Weights of a small CTC audio transcriber: cautious_adamw at rate 0.0014.
Rows from block 4, named by matrix and row number. Rows with one number belong to one attention dimension. Each number is 128 + 24 x the weight over its row's rms, rounded and kept within 0 to 255. All counts start at 0. Numbers have three digits each. After the name is the row's rms in percent of the matrix's.
# q: attention query (model.blocks.4.attn.q.weight, 320x320), inputs 0-319
# k: attention key (model.blocks.4.attn.k.weight, 320x320), inputs 0-319
q.184 099:139139150128134134157168147122151133115122117144121135126094110160144085129123180122095125146116137123070130145094143124104105128133146115121079148146140151129137110108131112135087136139150127122102122137158136129079171132075129134096111111178105126134154136128124095105113132098187115099130148136077138114152108099101092137127123121091104117126096141139133125105132133112156081123157125143124125118097167182138132095095101140157136141109119115149133137152136182120111130114116140107074087147117182130131163108163162165119117121134094122101139155153122111077118135121084142105151122103144094130148120108157160129113131101150102095151154121171145110158147106133123119130155221114118141106135137125107097118158150110109154128091143131141152145088095134128141123127119119117125101147075147146114122098141168118147114107144133091179124145158145121135169168146073135187146163145108088148148104102172166133113103129095105156170161086122144140111117094152091107123132
k.184 095:124175142131098070120116158142120099134109188097104117089100126132126098149132112077107089124132143073140110129127108142120124132093088095078136144116147130099145140129131140104099070120137107139160102127127174101154160162124104097156126121169139126136098128151129144125130110160119149153110133117124135188148123115085154100166130144109138145118106151142183138152126077113096122144067095131133154086129105127164129143165146142086152118159114124096099123115121074178113135137146136113130157135129167104122135149139140117108126134114134143127116137116106174158144139110126098104123158132104135152097181169112123114111101135134115132107129129156126205109081096110109113121131142138127116094169115177128162133143115131172134162116149169113116098139151151116094133145123105079179135167101130153154148140149100149165143148141139175127133133172129139126108125132133140107102132120105132135135100116102112106161148131110081104139158161106146146115139127108080126150165
q.185 099:105156138121113113159133144076126128096069137120133116121135146159170126096173145113172136155121090124072162112129145180103133119115105159126124119089134171132126124135124105157106157156117136122122142146134115119102134139126179102140107116120156148149121175099110112123130172163122129144129128157146131130206143122091169140097081085119133156142142135126118144083119128136145176135144130122072119134134160115130101146123131100117135104120138135135093129147129140107124084081106106145111093094121176174101114099151079125115146132148163170124133119098111103131121134113128101164147158102084128123146148141122151104120124101124075132100120153121146096087160190129169131117167136132132090153114145131132106134113150094155108118123118121168109137118159137144129121124106096093131092137126134101161101094081143106138148146162136114076126145169136156135100110119128150115136111104135146140128145122144142174139081096102153136160179083163148125088141111167146132137133
k.185 102:125132140135170143089163147133138167094136108096128114161136126166095194125160101109109105154088136119069110097107109141134096147060108103101174096165118104124152119129118128128165124159207166116122158091094141111104147120195140132113160109132124159148118123149126090099126139120152102119139135145130131109119119131135111106102138138131151148151126134110129142174130133123086101125156134158156163165070153066149129132123099108135129165144126159134132131138119150138131136147158140138169149147122177129117108109141116127107132137155115148140156082172160138126157109125116100101155138136130140162124141119147126179108122106151148134117131119114115120172110084139111146096133145176107138108097146107103153108144096160164129146140130139110120151131144112106113138147134130145118151167099124170138124105109090062129131085151117103157101135177101070144096104176143133145120117156142143140127142100166110142125108139132177098128115110125118124115103088143098119094117
q.186 100:130114157148117144092147125150143131142125093141125158129100105123134143128130100119111114119163148092132136097148148127126097155161146135136132084152099133089105109148114126104134117111121119125144098167153164129136137173178145149123139136094120118136127137155137120137143120088150098103143123140151155161065113182124161141161111130139132154103127124129117129135114131134096072086107136092193110135154123095112101124093147134134110089137103105131137158137111137168192117140128153129167160131161111133146103108113125128130129143128127114131094110119131149132082123153125104146104121104172112146083122128167122114153133146125161149124130122116146127149100135138119115106118160083168135140156107144121167180114099134141136137115129154085146118143063109131162121131152144124124154096135140133074122163130115144121138111119115170128179142095120071110127158105098139082091134130179101137111151140116113110135130109157134078057169187104069108187095132134134121185133
k.186 102:144079124136114098135106127129168136173159123133130160138065115130134094176135181183136159132083118143147126150125101101117143121142154167135139097104137117105123127134164137095122126112082124156123178153126110156133100119137122091133134112128137128096107124104124098122131116124070162111161129100111099114101132154163166128143137108115110150101154157136124109100149099099157135127149119108125101145162145162123127126153132118159078118101145114152138166105078112127116145119135097117091151142142134152163155113125134117168164101117129080145118167104153139167083105115135134114145159128143087131142104136097154112176147134108092086135149118142151098114144155180160145150115099138132165087162116118147155158164135098114135110076121153154123096157125144126110136121106161081089105095131109072143112150143153139122099126120144119103117072112162150144159124073128107150131153139110145126178111121122121130117153111130103124145110172117073162106128153139144110137094
q.187 094:136128098132155112135125140137129101140125110114127110127106111143160117162117119120140140122146185128169098121108160141138168116148135131148133079122211138099169164123115127115096065165132127203133186146126138121085156110177095166129110164129161146127137080077116137106139120181127066135139120160092161142097130109139168122184143127093116141129134171130112144124103120132136139121119102146162180125127117114135075141130120142140101152194101119106158117155076121121103118117163122158144117129158155128179125200154098119131133127133105121123147137093102130111123119137109146120099103105126133109133123094146149151133151129125149133125128089089159120148131071164097144118150119153125145113169168126100096096163123121143104123140132105134128123156075143132116116114135123102120120148085146163131133126150120113124114111132133108109153114124132128143171135104098131100120134178120102124144067089139128129150139143146111147099128141100157108121124095110138122118123
k.187 095:121123147139140136123155118120143146109158133144081150062098120129129132122147168080152063136147093135135176151114121125096122154107172161153159133122088134170136137090069114131164122105140128126122104131152168182136150127134104119122100116121131110131100124186115122137128104106128137126132126141115133130110146118070110148141145156145124126104150142140154130120133125145162121151094152151127152093131116131164165142112149175130121173158109069159136118151144119127152118136150112109103103122123100118104116101127156152134148080102134169177129183125178115125130154129120145087157145144097101143156136147138130101111089111119093110139129127183119117111122109140084085085137125114130142085166095165119148142107142165091159127131138126152142093123151144124148115098155115178157147090135126070112102096165169122164134119172134109116113129144105174101114157137101128100121129145172122109105114137140148111149171079122099126110124096126151113136098142092127136143147
q.188 098:120117085170111163158126129121119152138107157113157186132124141125137140108128094140165150139159110158153127151115161113126151122146116150136080176122113144191164145111160147125106140141128093119106141070090111146146108118093148140102065105115101126103127155129128122126138130084136158158137117116149087141168127126134095143088158120179136106145125090134115140114086122112139088149135112136112101111127132180128172122117152132131138115133141135153125156161146149155114119132108113129053117108116100135123172110155113159107109104143135143122164109114099138140133119159113158121126090116114113122130101139169132108086180115124094133124136149139134091106160142115119134108146140155088103169174095120166099118142110099119134120124079119129112144132150172090154187131120100124128133126118134079133100101130163140163132140130112107169082104160103164086094060148143134155136095095129142107117116133117135095120104136106107155129114100184112142119117133152140134176149
k.188 106:155090121131121133138109134103088093145139139084125143120120181154134132142124064163102125134165139158112091116149140110183138106162132098105101115114130112120117137160145124122090113130110138101148136130143153100096154108125145138167135121174150101153134140134130166127176127161102153111120124101125167114143125090167136099108121123064165136137125131112095139115127146142151124073151144100142117148143084137074065137085095062118147164124135151093150113111141113109137125155093162178173136151109125157171130155127119142129117132165153130137099099138127093141107118111109078135102114127105178132086141169139116176092134126162145160132147121136122161161114121131152122108171090116123097120118138143116161104122095155137134105139140108138142144141103124091142141129142170140159090148085064132142164149100099112144132142139118116081186154125142126176127141115135124149141115096153126168137158092131117135147128123156121119105146120133129111108141107154132112093122
q.189 091:105148144102124108144133128106101128141118121146132095091111092175130063168121162162135154118140160154142131131125131132150137150110116146088097135124145136152174145105116162134085115122146128169141120122117098137095145095133099148157097139135152113152126132120112111085136128165113119145131147086077121146170123106128089110110136132105103107162141117101131165105115130130105145133120104172111115102082145133169115114164091146133105151119134113147129129119085086102124099142175160097108063152103139134117177191138113127111135132156143108116170145147098133132170120176133160100109081113091109138189128125065162101133133118150099097135127117148142134107114112133092113151142114165096122110135140131134133110175135102101126142160136099122109157145148163129109122107109123088141120155090125150120121143124144154131109144145131087129113119103142121139166123134122139135187174130130150124153076072119143134096111169132117171140121134145072155120125112176099116094129
k.189 092:096174151147152130116161128116134153100158114107133147117160165137088188124149121093124087190146106126107147121144145140123146147094121127125146190158095127157107134090114137126125129133167142130081114109126139139128159128078126129126127111136129096141123121176115140150137118143149151107113180112119139113151128141068082128157162113082154127141124141093113136127131133139114142138096172092159139104100092112152095125138129097123166121171084095102093102182175134164165120127123151124117104156131124111113096130094137155123117126093144150141118134161145150096149160098115111115143133129129118117091118186167147141133095133134146162120099133139151146133132126099100126112131107109120085162135148142081131103105106166165117170157135111116180119137096129120156124120153109180167144131147124121158129073127092141196147147107129151131152145120110103143111150113137143112145056099124117132149100130117130121140137091100132114115145104131172081136134116128104102144152
q.190 105:148139164126119108126115142128173128121107114121111151136128131108146159118129183092118108135126103131086104105133123105146110163150155131131152089139141145095075147157145105131144146142108160129122156185137151139136089139113180051132110135110122136106102144109100145135127123107136068080079096196132150132112068182117145132145102158159149151102106148111130101161128153131099173124110128115154139139125155105091114128128169079085088166117130149106109119148115119108125128134165154112144134166140122176157085141120127140093135140093128104126101116128136146117103164118152108117128176123131085150074133097178135171125124108136103128123104140151112119106138139155111139161144157119114122129155135126081086185149091142132164090103102155114147120132113116138117121155125152122141119110091119140079091151134141084151166147149121117136150116170112086164159169110127147133124138148152154121119128133137133118127121110113133108114142169089163129146134138103136130130099
k.190 103:138121153115161113103110141131199116113152142123122124124088138131135107131097162151161128121089139090108122123139104128105099127113151133121139101128157174142152110129129131137102123166157100173139109159143090103105103115128107103104125092134095106124131096146084087084127135140107092147170117118114151118103132122105118147150128116156100120142136161153125089108146099099122068109105119155130135129144132142169172115157103181138109124123089099137123137119060132147110124096150115155122115113180099131126139113166137130102157152126104095152143132119138093136146099114121139118159111141135122125153123125094104130138141139124146088144148095158162117126156144151168163120106204142171155120136090118168139108172182118132101170096107147138085130096138159175092117139115153085115147103124140115135147117149145124104133095118155151097097112084123133075164094144097119123116133183102152093144112131129155178112113102138120150111147151117152172099160124136110131107118
q.191 092:130100153117127164155111097101145135119129092124099147141133101070115157115116101138137165133115113149107138134093139102142150113104128136162151136116107153148116124143145103171150125156138174101172134169112117207124144122095144127126093124111119140111107143113132115154164142076130134133095113176143138102116117144131134123121117119132144162093150142125136137126139155110142173078103131132075113143132158129201121114110129098126134116107119094139152113106082118119169158134163099105105139139122141182111153147120148147136123078121113174126094098133111147182096088117134133175131127149148133154121138142134103152102118137113123096135129100162116083110196099159169112131130148151146115082077172162134163142124167157132124102150118154130105115099177156118132115145109141144131226095131098093115111110123128109142169124117113119119138124134157134113153161127108123157105109127149113114115131141124143152139136103164156113087100143152151103141146119094119150112144
k.191 091:133074093151129107091123139153162138107174117122152117119121119146124132159117059132132129102107139129142120125158172116109126141140105108140104139076160124135167131124147128122149149139137113150122141112130069129155132103168097155121142151120108153109133106126127105108153118146087089195133086081114104101116148140170158109149172152099140129107166133140130117147125059095109086147165119115099130145119160119128177149139118152117097120165090149146142148155096159131108107112167096148140101110161132138128129092127121121146159160125180083141171114112127121141154122121161107148148111130057096133139129129104135154125090107105149133142133133142097106149146134091186165141153100115151137141132154110112110093119119139083147122105118154171103104155116147127130137117146136112158156098133123126160151147128141117154129184144106129080083119126112144097084111150137147152104173146121171078136126125135122139159130139173139146126119134163107137083135132137144165121126
q.192 119:170163141145117146137110125091127090147114146112148137116148155150166127160100137130102132128154111109166089118095132127111111095143147129158104155151138109134143158153112103145094120134140119160143106114130136123113136092106161154115092123122127141131172129126172109120133154092098131145132123150080138149146108069153124169082147087115080139123109099135163154084116144140127169184142111128088134163144140111118124084161110166112099147103140131090101122115154125100083132119141170105158122106137135136135127145129129080084091109115124122148126156113149095118138121097105134124118172146114157081169086168147119140084106114127116126167168144184169127140128135105115161102079151103113113108131142106136096143117111112084101082097092109164096095130106125146125111141104077155128115134107125099156135134160135153127087112108158161144133165149140136140169134106132148124100136149111098151166140134091137165127104120125152164104091083154124152135164134125131141094151
k.192 118:085099121113100189136180131151124155119139087146096123125162121120113098119166129145121155120159148157121143091119155099181088127128105104128083169129130161126136081138158155164105127154171103140126157132152112147078126158119161191118120115122122155136105139131113114123110125120123119107124164136137065099105136152152112056119112181141112123130137176120083126150101096117139096142120148121139129108112099129104111196114114116177133130130134125140134146121106157117137154147124127130126138120141180122113120145154134168130148092148144131126105087140142152080137120164125125104136117141128104161124137141129149110147129126164146131099103103162163103165143089109101125142131145148129143100150118148143114122084138179127093155122148130107138151141081123069124160062132132117096125122127159125100172085114133128107143156111102095153156109118104122095136147135106119105096126103163111131127107082142112135151115106141118136146172138150107146155096120143126094162082
q.193 126:142168142124128124121109139122087082103119104126135127119106141163149111157137124125137125146133115111143117161109107120077096126119163147140108088147100101105145172132110106118119118120151152105144151114106167112119135113146159149105135119180134114135149141124124130106160119081150144137105084147137183147142086133136118162151150113113115110125107146138147151122148172118140176126117103152136150157165140132141118107148119145137104105171113113131158111111141116106129121133147149152109161141108114145183128145094141091135111100089125150146164147098149108169099152128102124142113161135121092076150075116099119141087081129113119091143199155150099118086103134130113081128125090117111120120127168114097134148108114151062168107073105102184089100125150136174113097159124093134147128128113108116104104132135131129156064137121128124153129133153143115159170158089154135127128118148139121144118155133121065130160166095098145115136073154127103140097160150116118150118111
k.193 118:140095088201107126106149160141131138142119134109160098138167115139112159125092110096163113126111147149103130155147134126162170166141109113100161148096116166149102132078131161109169114107096119103100138125150150105120084150128126120119135124165081103106140156136114142105127138143102111106133145114135126089123146137117148102132117154097180092132136127111095151175173087121129105101134160123172158062096138124120108119151159095128132143138126164114145127114156118138144135145100086109118154109100126095133111075149124159126098128143138114145145145126150114153160145139142136115106104155114148126111143080161110113136140121179114175154095130109101116129106126130089148125144129201176125109114130095136127116109132159159095151195134096087131148103127134083085162090164148137143112101123115160129139129109114100110170115142146116113125123138136162133100108173135112163145102138132121083108177111142134126109176135146128158172152098120139130114107122124116096120109
q.194 115:146143145068163135104129083119119126121140154130155094126151130114089117101120175111134162122154083105106155127132111166097108128091112115122130107098170093143135134157130104155123102132150136130157103086125138084097118125121144126118136106131174123116153095119135102074140119144114154132168135156128143108110146114121136126117101091129090136160118176127103082140173117143137174134106157151136171154094162160172106160131151138114152139126113142147153136173143141126150115115119183132133152146106171123142153128153122139095135126165100169123172120154160134153141122136140125159115128119117145111147134159110165135121100139118138118083152109112095144139151157103114092085134077099101149120112150126119139107121134155181129138142128113188125139086143090132127101112098114131109169141154140113167163072107092148149119152124118142162138187152125116122152148119146122146162123098111084137136118137096126116126114117080157090088095117156087115083127109128134183092117
k.194 113:129139161124121136133097163108138116162133125124104132150126100126126103130129082161140093108122128142151101132163159120117141131125149143122110129140123140098099125151097105177138117150081135135159101087135112133127147138132091125129124156107119144119128132138113119147130156108139097113098123119123167141168134110119149169154143100144138150083143109102171128111110136157144131144118074157118141111170108108112118118154125158140119118127106121105095085125129105134116128106138085113123158094141133151110115142121146112142110164065120128133124155116085108138083123116118146146108126142080130114101135110106147108139140132096132141152130150089113145099138150161149121168099087114114123134154136126126133157138139109111184121108161125105142072163180142181119066189149164141161136149077116135139096168144148142110115179160142142098093138133140163144088134178153166131087112163129133159107153117185078159128158108143113115114091128113181113147151189076119149095164
q.195 110:090139155167154090106139133158171151166108126140121140123146104134123069144094123117122144101172165125137108129143130100117152169132161141113100144176081115135110118106166157067158141161155125099143123124104119122136133110133095149127126140146102148143096160101119130110152114100145127126085131140139132137099120139138189132123137166148132131169118152108152158149121140111151108132096089138124177141115089134134120118133128129125125110114179088121146121102128130143137143161094108084122167173139091101107152177113128109115118115110142101176123131127117154136125126126149136114129134120137128141097152138131154129131138160123115091153111099107161140083118061129066107117142105161096114126135135143143130107131089159096106159138112120093118092143120149134141130137175153110160127157160141116097111177168140111099151083111168104159122087135130102106081116101145107098142136178157123148141091094143096167121160110115122132101103174126128113108117154074118099154170
k.195 114:113110122171155150134088159132126131081146101133141152101112168126126141108112076159119101128145137120133151125109127109133131164130097118105114116109092121124129151105112125089113100100124108151080128144148135145109124157131170123124156103160099136122135169120141129127123093130137113104124107135060110121101116103133130112109145150113123113103124146159109096161138158099096126118110136147134150118096179127142140143105134127117083144119101099089162141144130112144142174135137107156146084169100091131188131142127085154126146122141120103135143119147172177140120166141110141130132092127139156171149151151131099151097127133147113162124144160150191106128136138119143133102127148133144133128158120121145160144122063134128160094079113169111152148171122109085104174121142155124130131084128152160145113153124154110129169176112108101129139132146135103148124107114148091134149105132208166097120156133111096106136094126164174096135146146149095114158112074128182091152108
q.196 107:155100122148168131124090189128125142118131155108145135122102117103150128120157134119188141134066128139105081088142144149168116113151129144147146145143134158110099108169132135129154172098124151110098132144137165136148133143091140150161137114114120118145125111104118111176106106100157086131104154120165104146133109106133091114148121126122153126091116108123122115088101124099135078122157140119124092091123136126115139126135082109153137137142115149142116110118143140109117119144161149160144078134116127163118110088129138136122106153112151090103091141093103112067097137128126098151132102123169114135118155102188111117148154155140171168141074151125131143162145144135177155176149152138131128126135137131100072148115144118165141159112125140090152130152092137125087154128129143140124125129113162136105150122098148106132164149096130100088141144122107151142083128093136130147117093124106182139110125123131105129087086123148187136149184075087163119128124132139135089119082
k.196 109:112124160095072112121143078121099154128145070129101110140137050128137130156147163141138143096158145119126152111120118140127108103112080117145098126099156145086145117165170113152118141131109132168159179136179128160144156172134118142120103134155161118151092102135138131094139101126184122118119115097100134171105154125147149115113144137128125143109110151148113133126144131110077148145147106109110116153130149168151083177130123131134141140119161141137136137113135170121131158124179124146110118086116117108160150131146130120125165112139133142084113133160153122157134114148157156127128112135134090130136108136123157089112061155142112093088131122122094110124150097153169119125089103126109124138097152169134129112119137133133124130085130138169135140147080165115174132104123108138128171153109147177109113099104113181130122121153128137169163118071113134092133172119084125101169154123089123133136106143095120104114119169097122104132137145164107082129117137129122168145142
q.197 120:122176155135160108141209094127118104157095096118122138124103127146135097134132106130130144132199141103105132118145177056145127163158126127114090127124109098137136140114158182141109129123164113130150110134132147128131162132116128146093111139153112118141140192160130140109156081112110133119118147179127140109114114148118097129092148130118103118169118160120118161149160144147105138126075117114124163120106125091147114088117165121097109108131124120143078143129128087085151154138130138085127167120124127096123104142088141134121112132121086132174131111121130131166129142110090122143116135098092104107123152165120114132113084130162115137148153120138170145109111103158076074103103150146151107089145139124146137098185131139110074154155136111134098137111142148138135119122127092069156146110101104145141124139171124122127102114133150147168120133153133122100110155138092088111123143191155104129161104133116138117153152097127102156091143165114124134109100119118095148147107
k.197 113:152168125104143156147139131100138176144111152110139133112120117111128152145115149123141119142113081110100114128132135144148139165142143113098126175118135142133111122124144104112139139133126118157129149187155180102113151159105103103128106129119146133079119128139122143122168134131113145111099180106141166130130097148094143131144088139106112140138138130101105144130140116118175118132105146132137103137112165142133148117073138119151141100136117115145125130098120109094157122117134200067123143154152138136124136102124128158117108130120122152139113106116128092132104166087107121124122101124141121112118101135112129114130183130150093129154117089171168139122092097200092083134140180139166099073132093156158096153119160167130135140146123089114122142087117167139139097141121112088143140072134133101058130138120140130136074073150139128114124163145135112169142140137103168118136136113099101137124109108155149123135149129169114102134148171051091187119139104119117097117138
q.198 095:153094101135126179154112163122122124137122145145126139111091137085112150143156145090133134123087125098129086148118079150124123101161128130167173160144112119145119128162110135138124152093108120093120135151105165159132103129123136141114162108094118143124127072142118166123103131146152124108122089127165125149147104155132107111186132148162154089098158117136160093118119100112156095152162125114172092106127148157149139133146081136134153153109161117137120106107153161124118162139135133147191115156125085160077106102111161147132099138103150151135117105128106123104123124146140125116120128109092129142108120110147130131141133139118143104087090178114107108137072111108150164181110127117140095116098115127109119154131118139110138176126173151124172114096105093147096131149113130125111097120162127110127136113121131113133187152131138119131117100130127099196121122126155155135101121089087143108120182109137114155109123136104148150175134066117149170201136119134128088117114
k.198 110:113142118112122125123083122144106132099148146135121126105144124091100085094123087151096127087134163097126104152140137130116107092133118176104138117093135143133122108134124155139134105103137102151160057122126109143109144123161091171090149174104121131156097146156109103130107125133172130126142127149146131153075166093126168138161153139139061115153127159165134151159084130145106103140115092134145139122130097128147111128147146156158143130136086111110122104130104108132129117137113125153122132116128154130107124132120138145144164158100173124162102127123081138126131121151106106111099153116129164150112190130092110062139125134095140149135141145123118117181153095119148132156132105105107175170153127134115164111134153165163141124117143163122141090135158133153166094141137079165121120128121132130098136100145100128114161169110128121181118109105155121081123141135129112092097156183121127137087117145113118115141082131105083123067116159168112101102126163100102131160123
q.199 112:165119174117140142126076137128152100092135074112150129128124131107121124137099149156130147095104119096157106138113087157081133114139140138161133110157090114105177134123100080085136110065113122148130119155161142163127096106106094130103143143130122117154140079137150107131089143104143150136095104119157183157146138144119128172124150156116134121090129106163177117116112152156172091145136100129113103104154133177116144120132114127115128118132111089113135074130134138137119136147143118121131158198126061160150113136138154094115114100088155124154127136128131131103080125133132139109120131164088126091083133139135147114131138114111116081127139128108086134112105124123131095133107102088113128116156153159127126131077123126077140129085112132136148104124126103158170080171140110147136125118164105127093104107148142132126153123174180149178118123143150143153167148123153180163124108144118166148131174110142077154124117122137131112137106120120119123115144159108122137105131
k.199 107:114153162154100143112095139125137094114125095111103134140138112123117142093108099169103109108123187121161134115169120117074104153141124144172111131126131117127144141148092094160157112135125099135146085133143100128124144160172142131103149169109116133100157156114078127120099109112137096085087115172121178154135098104148148171146128158161127169080103126128126117115105145145110126123081111113138157140131118086138136081140166148138130138168100149089120097158100111118118169107138124138118130127125130165131124156104117120172157115084139111117113140132104101101105136104124106115085152139121135129124164101125140064138108173111130104168140117116089115132148111161161143125140129094137154124132089090123140151150145132103122101110128118136159106163151162185146051164166153123139156133091147132083116129142127119147154154149142099155110134107132129095149113154116109115136144142142158151068102149138098113131091116123135116124087168142143108123152178088133133145113
q.200 088:129092056097146099145147106116151136122141181112141118123128139122125142133126118124183097093160116141095148107153106137149180118127124087087092144094158144164139112159164107127122142100138121136120171121117133132163154138114159127165101126147133123120124183127108117103086113157136109086147160137097107133133142152147080103112099087154134125142130116143081116139094148135114102123133144128118142145094100124147144161111155093120118113189112155154146192140144104115165135158150116125126123099145158125163143112120134150134140161139132139143115159144105132141135119134108139140109094124139118132143131112113136166128133124124166157123142103142158116146164153160139157110136131137155153046113084144082112125121135149155122123139141138112126143141119147106147160118136169107128192136085125096076128107117110119095109142154110138107152152152134170108110118172092088134131121138127108118147081106140171113138167130156067131123146167143093180073099104137112107165109
k.200 101:146097115121138100165140151124136153114152147150112122102137127101176119125135143098149142159149121108122153136132140112173161120135145094072135141123101119127115133123149129103085119088153134110095187108125142147139152123132114129177108097160109112157094126126144141134138108143133119130135158118117073149172145104117127086075106118104139105149108129121107136125167113107125163122140135128115140107116136126138141171107145107083130149110161113109150183118158150166135130143103139141141132139100147123136131124117121148114105102169079133132131132124171163115121123159105182140158068135149137157106113159180143209101121124158139155102117120152147123104131143100082161122151166161115121114158117134121109123108106126162115125151117149121126159132097075054108194094119158133103127136115134119139128127113104101173139109082112127111141129152116107116101099120137117157136114119159090092176101075133127099130168140129137110134185128120146119143087080173149142160136
q.201 112:124131174130107138099113135120147105138125119102127141164127146164137173127093122172080114142133124103123085091134144119101146114128131110161139132135122096118131159092103119102099088142146143120167101131182116139100122104091150127144147095176106103177167160084100123147114147137148130103119135130112149141150140118115175149123122130032132196108098125108140182115180167101133148154150097109088170096103157148113112116102112119108103125097111108102153129100120121142103120137104130115131133137102156153127132135149124158096074113140160139138155109135144146117090128134135130111099129160137198099163097158106133109124109116166125155147144134097136101128116140140137121125140109110145123156170142121117166127111074130127161088097099134133107147166093102115121097141126140124120105103082109164156125154126116149170112136116128148134143154121150088148109169108141117159146116130107129137113142137114117111153065136176145121139113171131135089129161098140134112097159
k.201 096:094166131124117169116134122129124092163082085097119123108169144167147085157189106132133114118124136112167115104144129130144064139138094150184075143147124120120156142122146143110142161139123112141114102149118126144108147135120130154145105159117175134128147173107108144172134163100147118130104102140149154154175096136149133154139116152140112148131113124109161155106152132139097115122138137151105092169129112082078133095119159136093124119119127134140092095144107146078115165121122156157096108120130124131120116158105105079129096111096173144090104116134084119114120127126113105098105157102113151134135135128093174086122158148134073097166097097133113106138116130132100111097123124106161097121098105103143129121138112091096110131123135071153152117151149145196151093145121141101147114122133106145129115105101134143110116124140148124113098185162123107128107135131132177092093153103134138095110102092140122127148117106166157139146121152111117159129159134125126162104181
q.202 103:085093129108125125117114134124092099139174127088102103106114136101126133122164138122075129099094111099118123120187137170124060125146124134170130153164107094133113137143107102086123108097140122160147128174161137145123124137130142112133155083131105148133159130178110087117106112096136152137113126118110119152146098099128113142093125093131106123111150090128085113133190105123145130094146152104139090097120169145087138114082139145136149100100174129111156113100134147113118148110171153100135135123119113103144152138122117159154117165149130102168138130105144136083109162127132115158113127157084152116150078144131160144123167167169105112147133122147086132143120175120147135128146107084150112172170160136176118153091092132144126099109136120190126133119094118122098112140126115150112138059125118139161098081114137163149125165132132086115146145112151152136144155135123140114164147136092128135157159119146126127101098104133152144114138134103126134143133143096149158111160
k.202 124:077112088172125167130143121175146139121109107104096100164128112142107143153153129154109124107121138117130133161197128108121111114110137168150123159129178126112105118154127147137120139119155142111105098156147102070110128102108097146099139137087069114104132122126109095129137153074089110142135113191165145107119148159161109121130093074126136111102124128126129165160131100162085134142135126132168153140141124117099144090132160126117106095139075147088111122108140136098143099151125118138116168100110105108098115134107136147152145163161148091108125127117141111107133117146148130136090166120101166099098130070106149091181113137113110096184101109117137136137147151093185115122135119123119142153126136123159118103131101122132092170120146089124158114163125155169123107120159173126120153136129113126105115124148165143081133152143141126145151121111148134092101162141109147125165164142125134141101130158144161117141134087151156186133104136148102118120150169129094128120132
q.203 108:127107142129162143064114133102118096127154134135174153138114174156102127137117157117099133142142120085131097126153100132120122102178133128093148136144099132099133129138116125076115132109185115099169092116123121102101131112098130126129169107122122122159140106104174097106103136132187114096141161139126127108150117175120124155139172124140105093125107106160126133072126154142149149111176105132106147130149163149113144145102108099123144097159112055115146128128148140135122108154109182122116106117127137119100103130119127146107125182126167109135118102157133137102093116126110108155091129129106141145116140131089151136147120121113121141118156158098114158137142158131122105118181068113118115153144134137133101116110084153120129135129094150087120130141058079125082125164130148109136132087127125129101096141140151120107115191111134099120154126124149102165141138105170153125138103111133143132115178130124074134098081061112131113140118125108135132137133142166164085143096
k.203 104:089138117115119085138129110132163095103138099134078144138154114111145132145141143156121137146109136101162154109122106106109118159130110131136098131145114118127127152123105136136125140169167140156139120159099081133156158137150116143118117166147154130151107176116113139139131141128131144125131137157110115133137119121132139134078122123103142151152101128103157067089160115095087158108111141160090146166109136104110100141139181124099125111122136110140100159118128161118129159108132151129094127106134112127088092164085093118133135114130076103114121118161157110103132105120116142087137144126104085141108109188076127134131082123118132139134138080124110124112173118105174134112124139120131154148132090162107149108181170138095128159078138114162150107185107123149154111117102195100169184131140161129125122113155140091138102108158148141123123145116160146102180101097110121108089175108126113092149113089097124155117150102112157110092129161143117162100100128095139175128109
q.204 099:124132162134110118132056094140133153134098131150126107179132101124120097135071158158129141139175095108126126114074118084102158134170111102131135070097128116129098132167108167115119098175084136103188128110123119148129167152147174104133138147111112084139136123120158144113149116130117131136128135124149145099126109148121157145137110096163125123103078104117133143145087175143090146090121097119128125149121152123164124145161116134104136174074136124103145128120107153136123133126134130134127120103134112109101117160104110120107159104124100195125117093183138149148136094161154169135136142093167118152128159099083109155134094133092132117125134145115111110108171096098151118113082144090114140137120145149122132140154145115116133122117113132093107139102160139137128143139120113159123091149116147147121095182136175131121124095095162174107112115132120076164131155130146114101136118080154110150082124179162096132148160143136122115089097131113122121136101137130155128104131
k.204 096:142144126079126133118116123102149089136148139100117138118109163125100147109121116118104121131113123124128130146092155155118158125122129125164117144134099132157111155170100093132154154117091143129110141096066103137122129171134147116147121159141152119126174113161187184185127140120128176081151137093112139121153112102175117134094129096146107114141127111105121092088105139150147115143156133133128109206110080132145129142142125155101125086143114123143160124171192131151133137119109120158126162163119124110143143128109138123142121088098146146122111118168103116158132136110127133136100160120090113116119105154104106145127124093105166124116145133111125121103100111137110106124153135103124136131116138104126131112092092148094134065148120129124136127140104133150167069153109063153170094133143110149131139134123136150119085134152137135150110127109154104144137100140155141110044114093133128085155159126126111129144157151166177086125097151143107183141135131075163155140123
q.205 103:139093085108142146125153149128149115138107123094123133095134128125108124098162141088163143094095122181119144117134120162156135137074086098134093160127129116127180110147171086107163141105142142166088141128122132147139104133095150125142102115126131149143111145110141148127068143114125133092152147145163102143109124145173135097139103118107105138175150149099098082143131085134153097141166147128141105152105138148123099175100120063127115124184145127160092126179141139098093138187127063137130147117140146105151121114134128125107123104162129122106133154157136145129143154133170092157135126161140170146158138126140141169135154099166142145102119106132171145135133137137101154158120121146128125102092088162138118132149125112127129149094164145165138140136139113100086130092130149123129150123159142106099139123100106126083117173138111094117123110157144202148131134138091141132121102132088181132131103105123120105135134164101126115170143136115110098083117111134092122140134
k.205 099:144125106154142147140150140160125142106108162121154089123147127124152099131118134145173129125171157148133130121108138124138110137126147115113135133100122110119141095128161111132065086131110120132122155136151081134090116133133124152118140094122094121129126145077122127144121138121099089151133171132148112167137149140157164054116089138123130139118095122119115170167120101112139148105129131129140128119119141126101115161140110120135130132146113141109120150156115125144122103148134117108171149105134140103144105131172090108120131120214118128114106130080108170116124121193153131140153066152155142125116168106116145100148120119163129143107137167142131153124082157068132135144106130175111143111144136146125126162091112128158087130112133153114098168138114102067115198073102107136114107149145112145158143139127106091161163139084112108140155118131105155109126119159139141121115109132156142129078110138145104136160133169125134151145152103158131094128099047198120126137124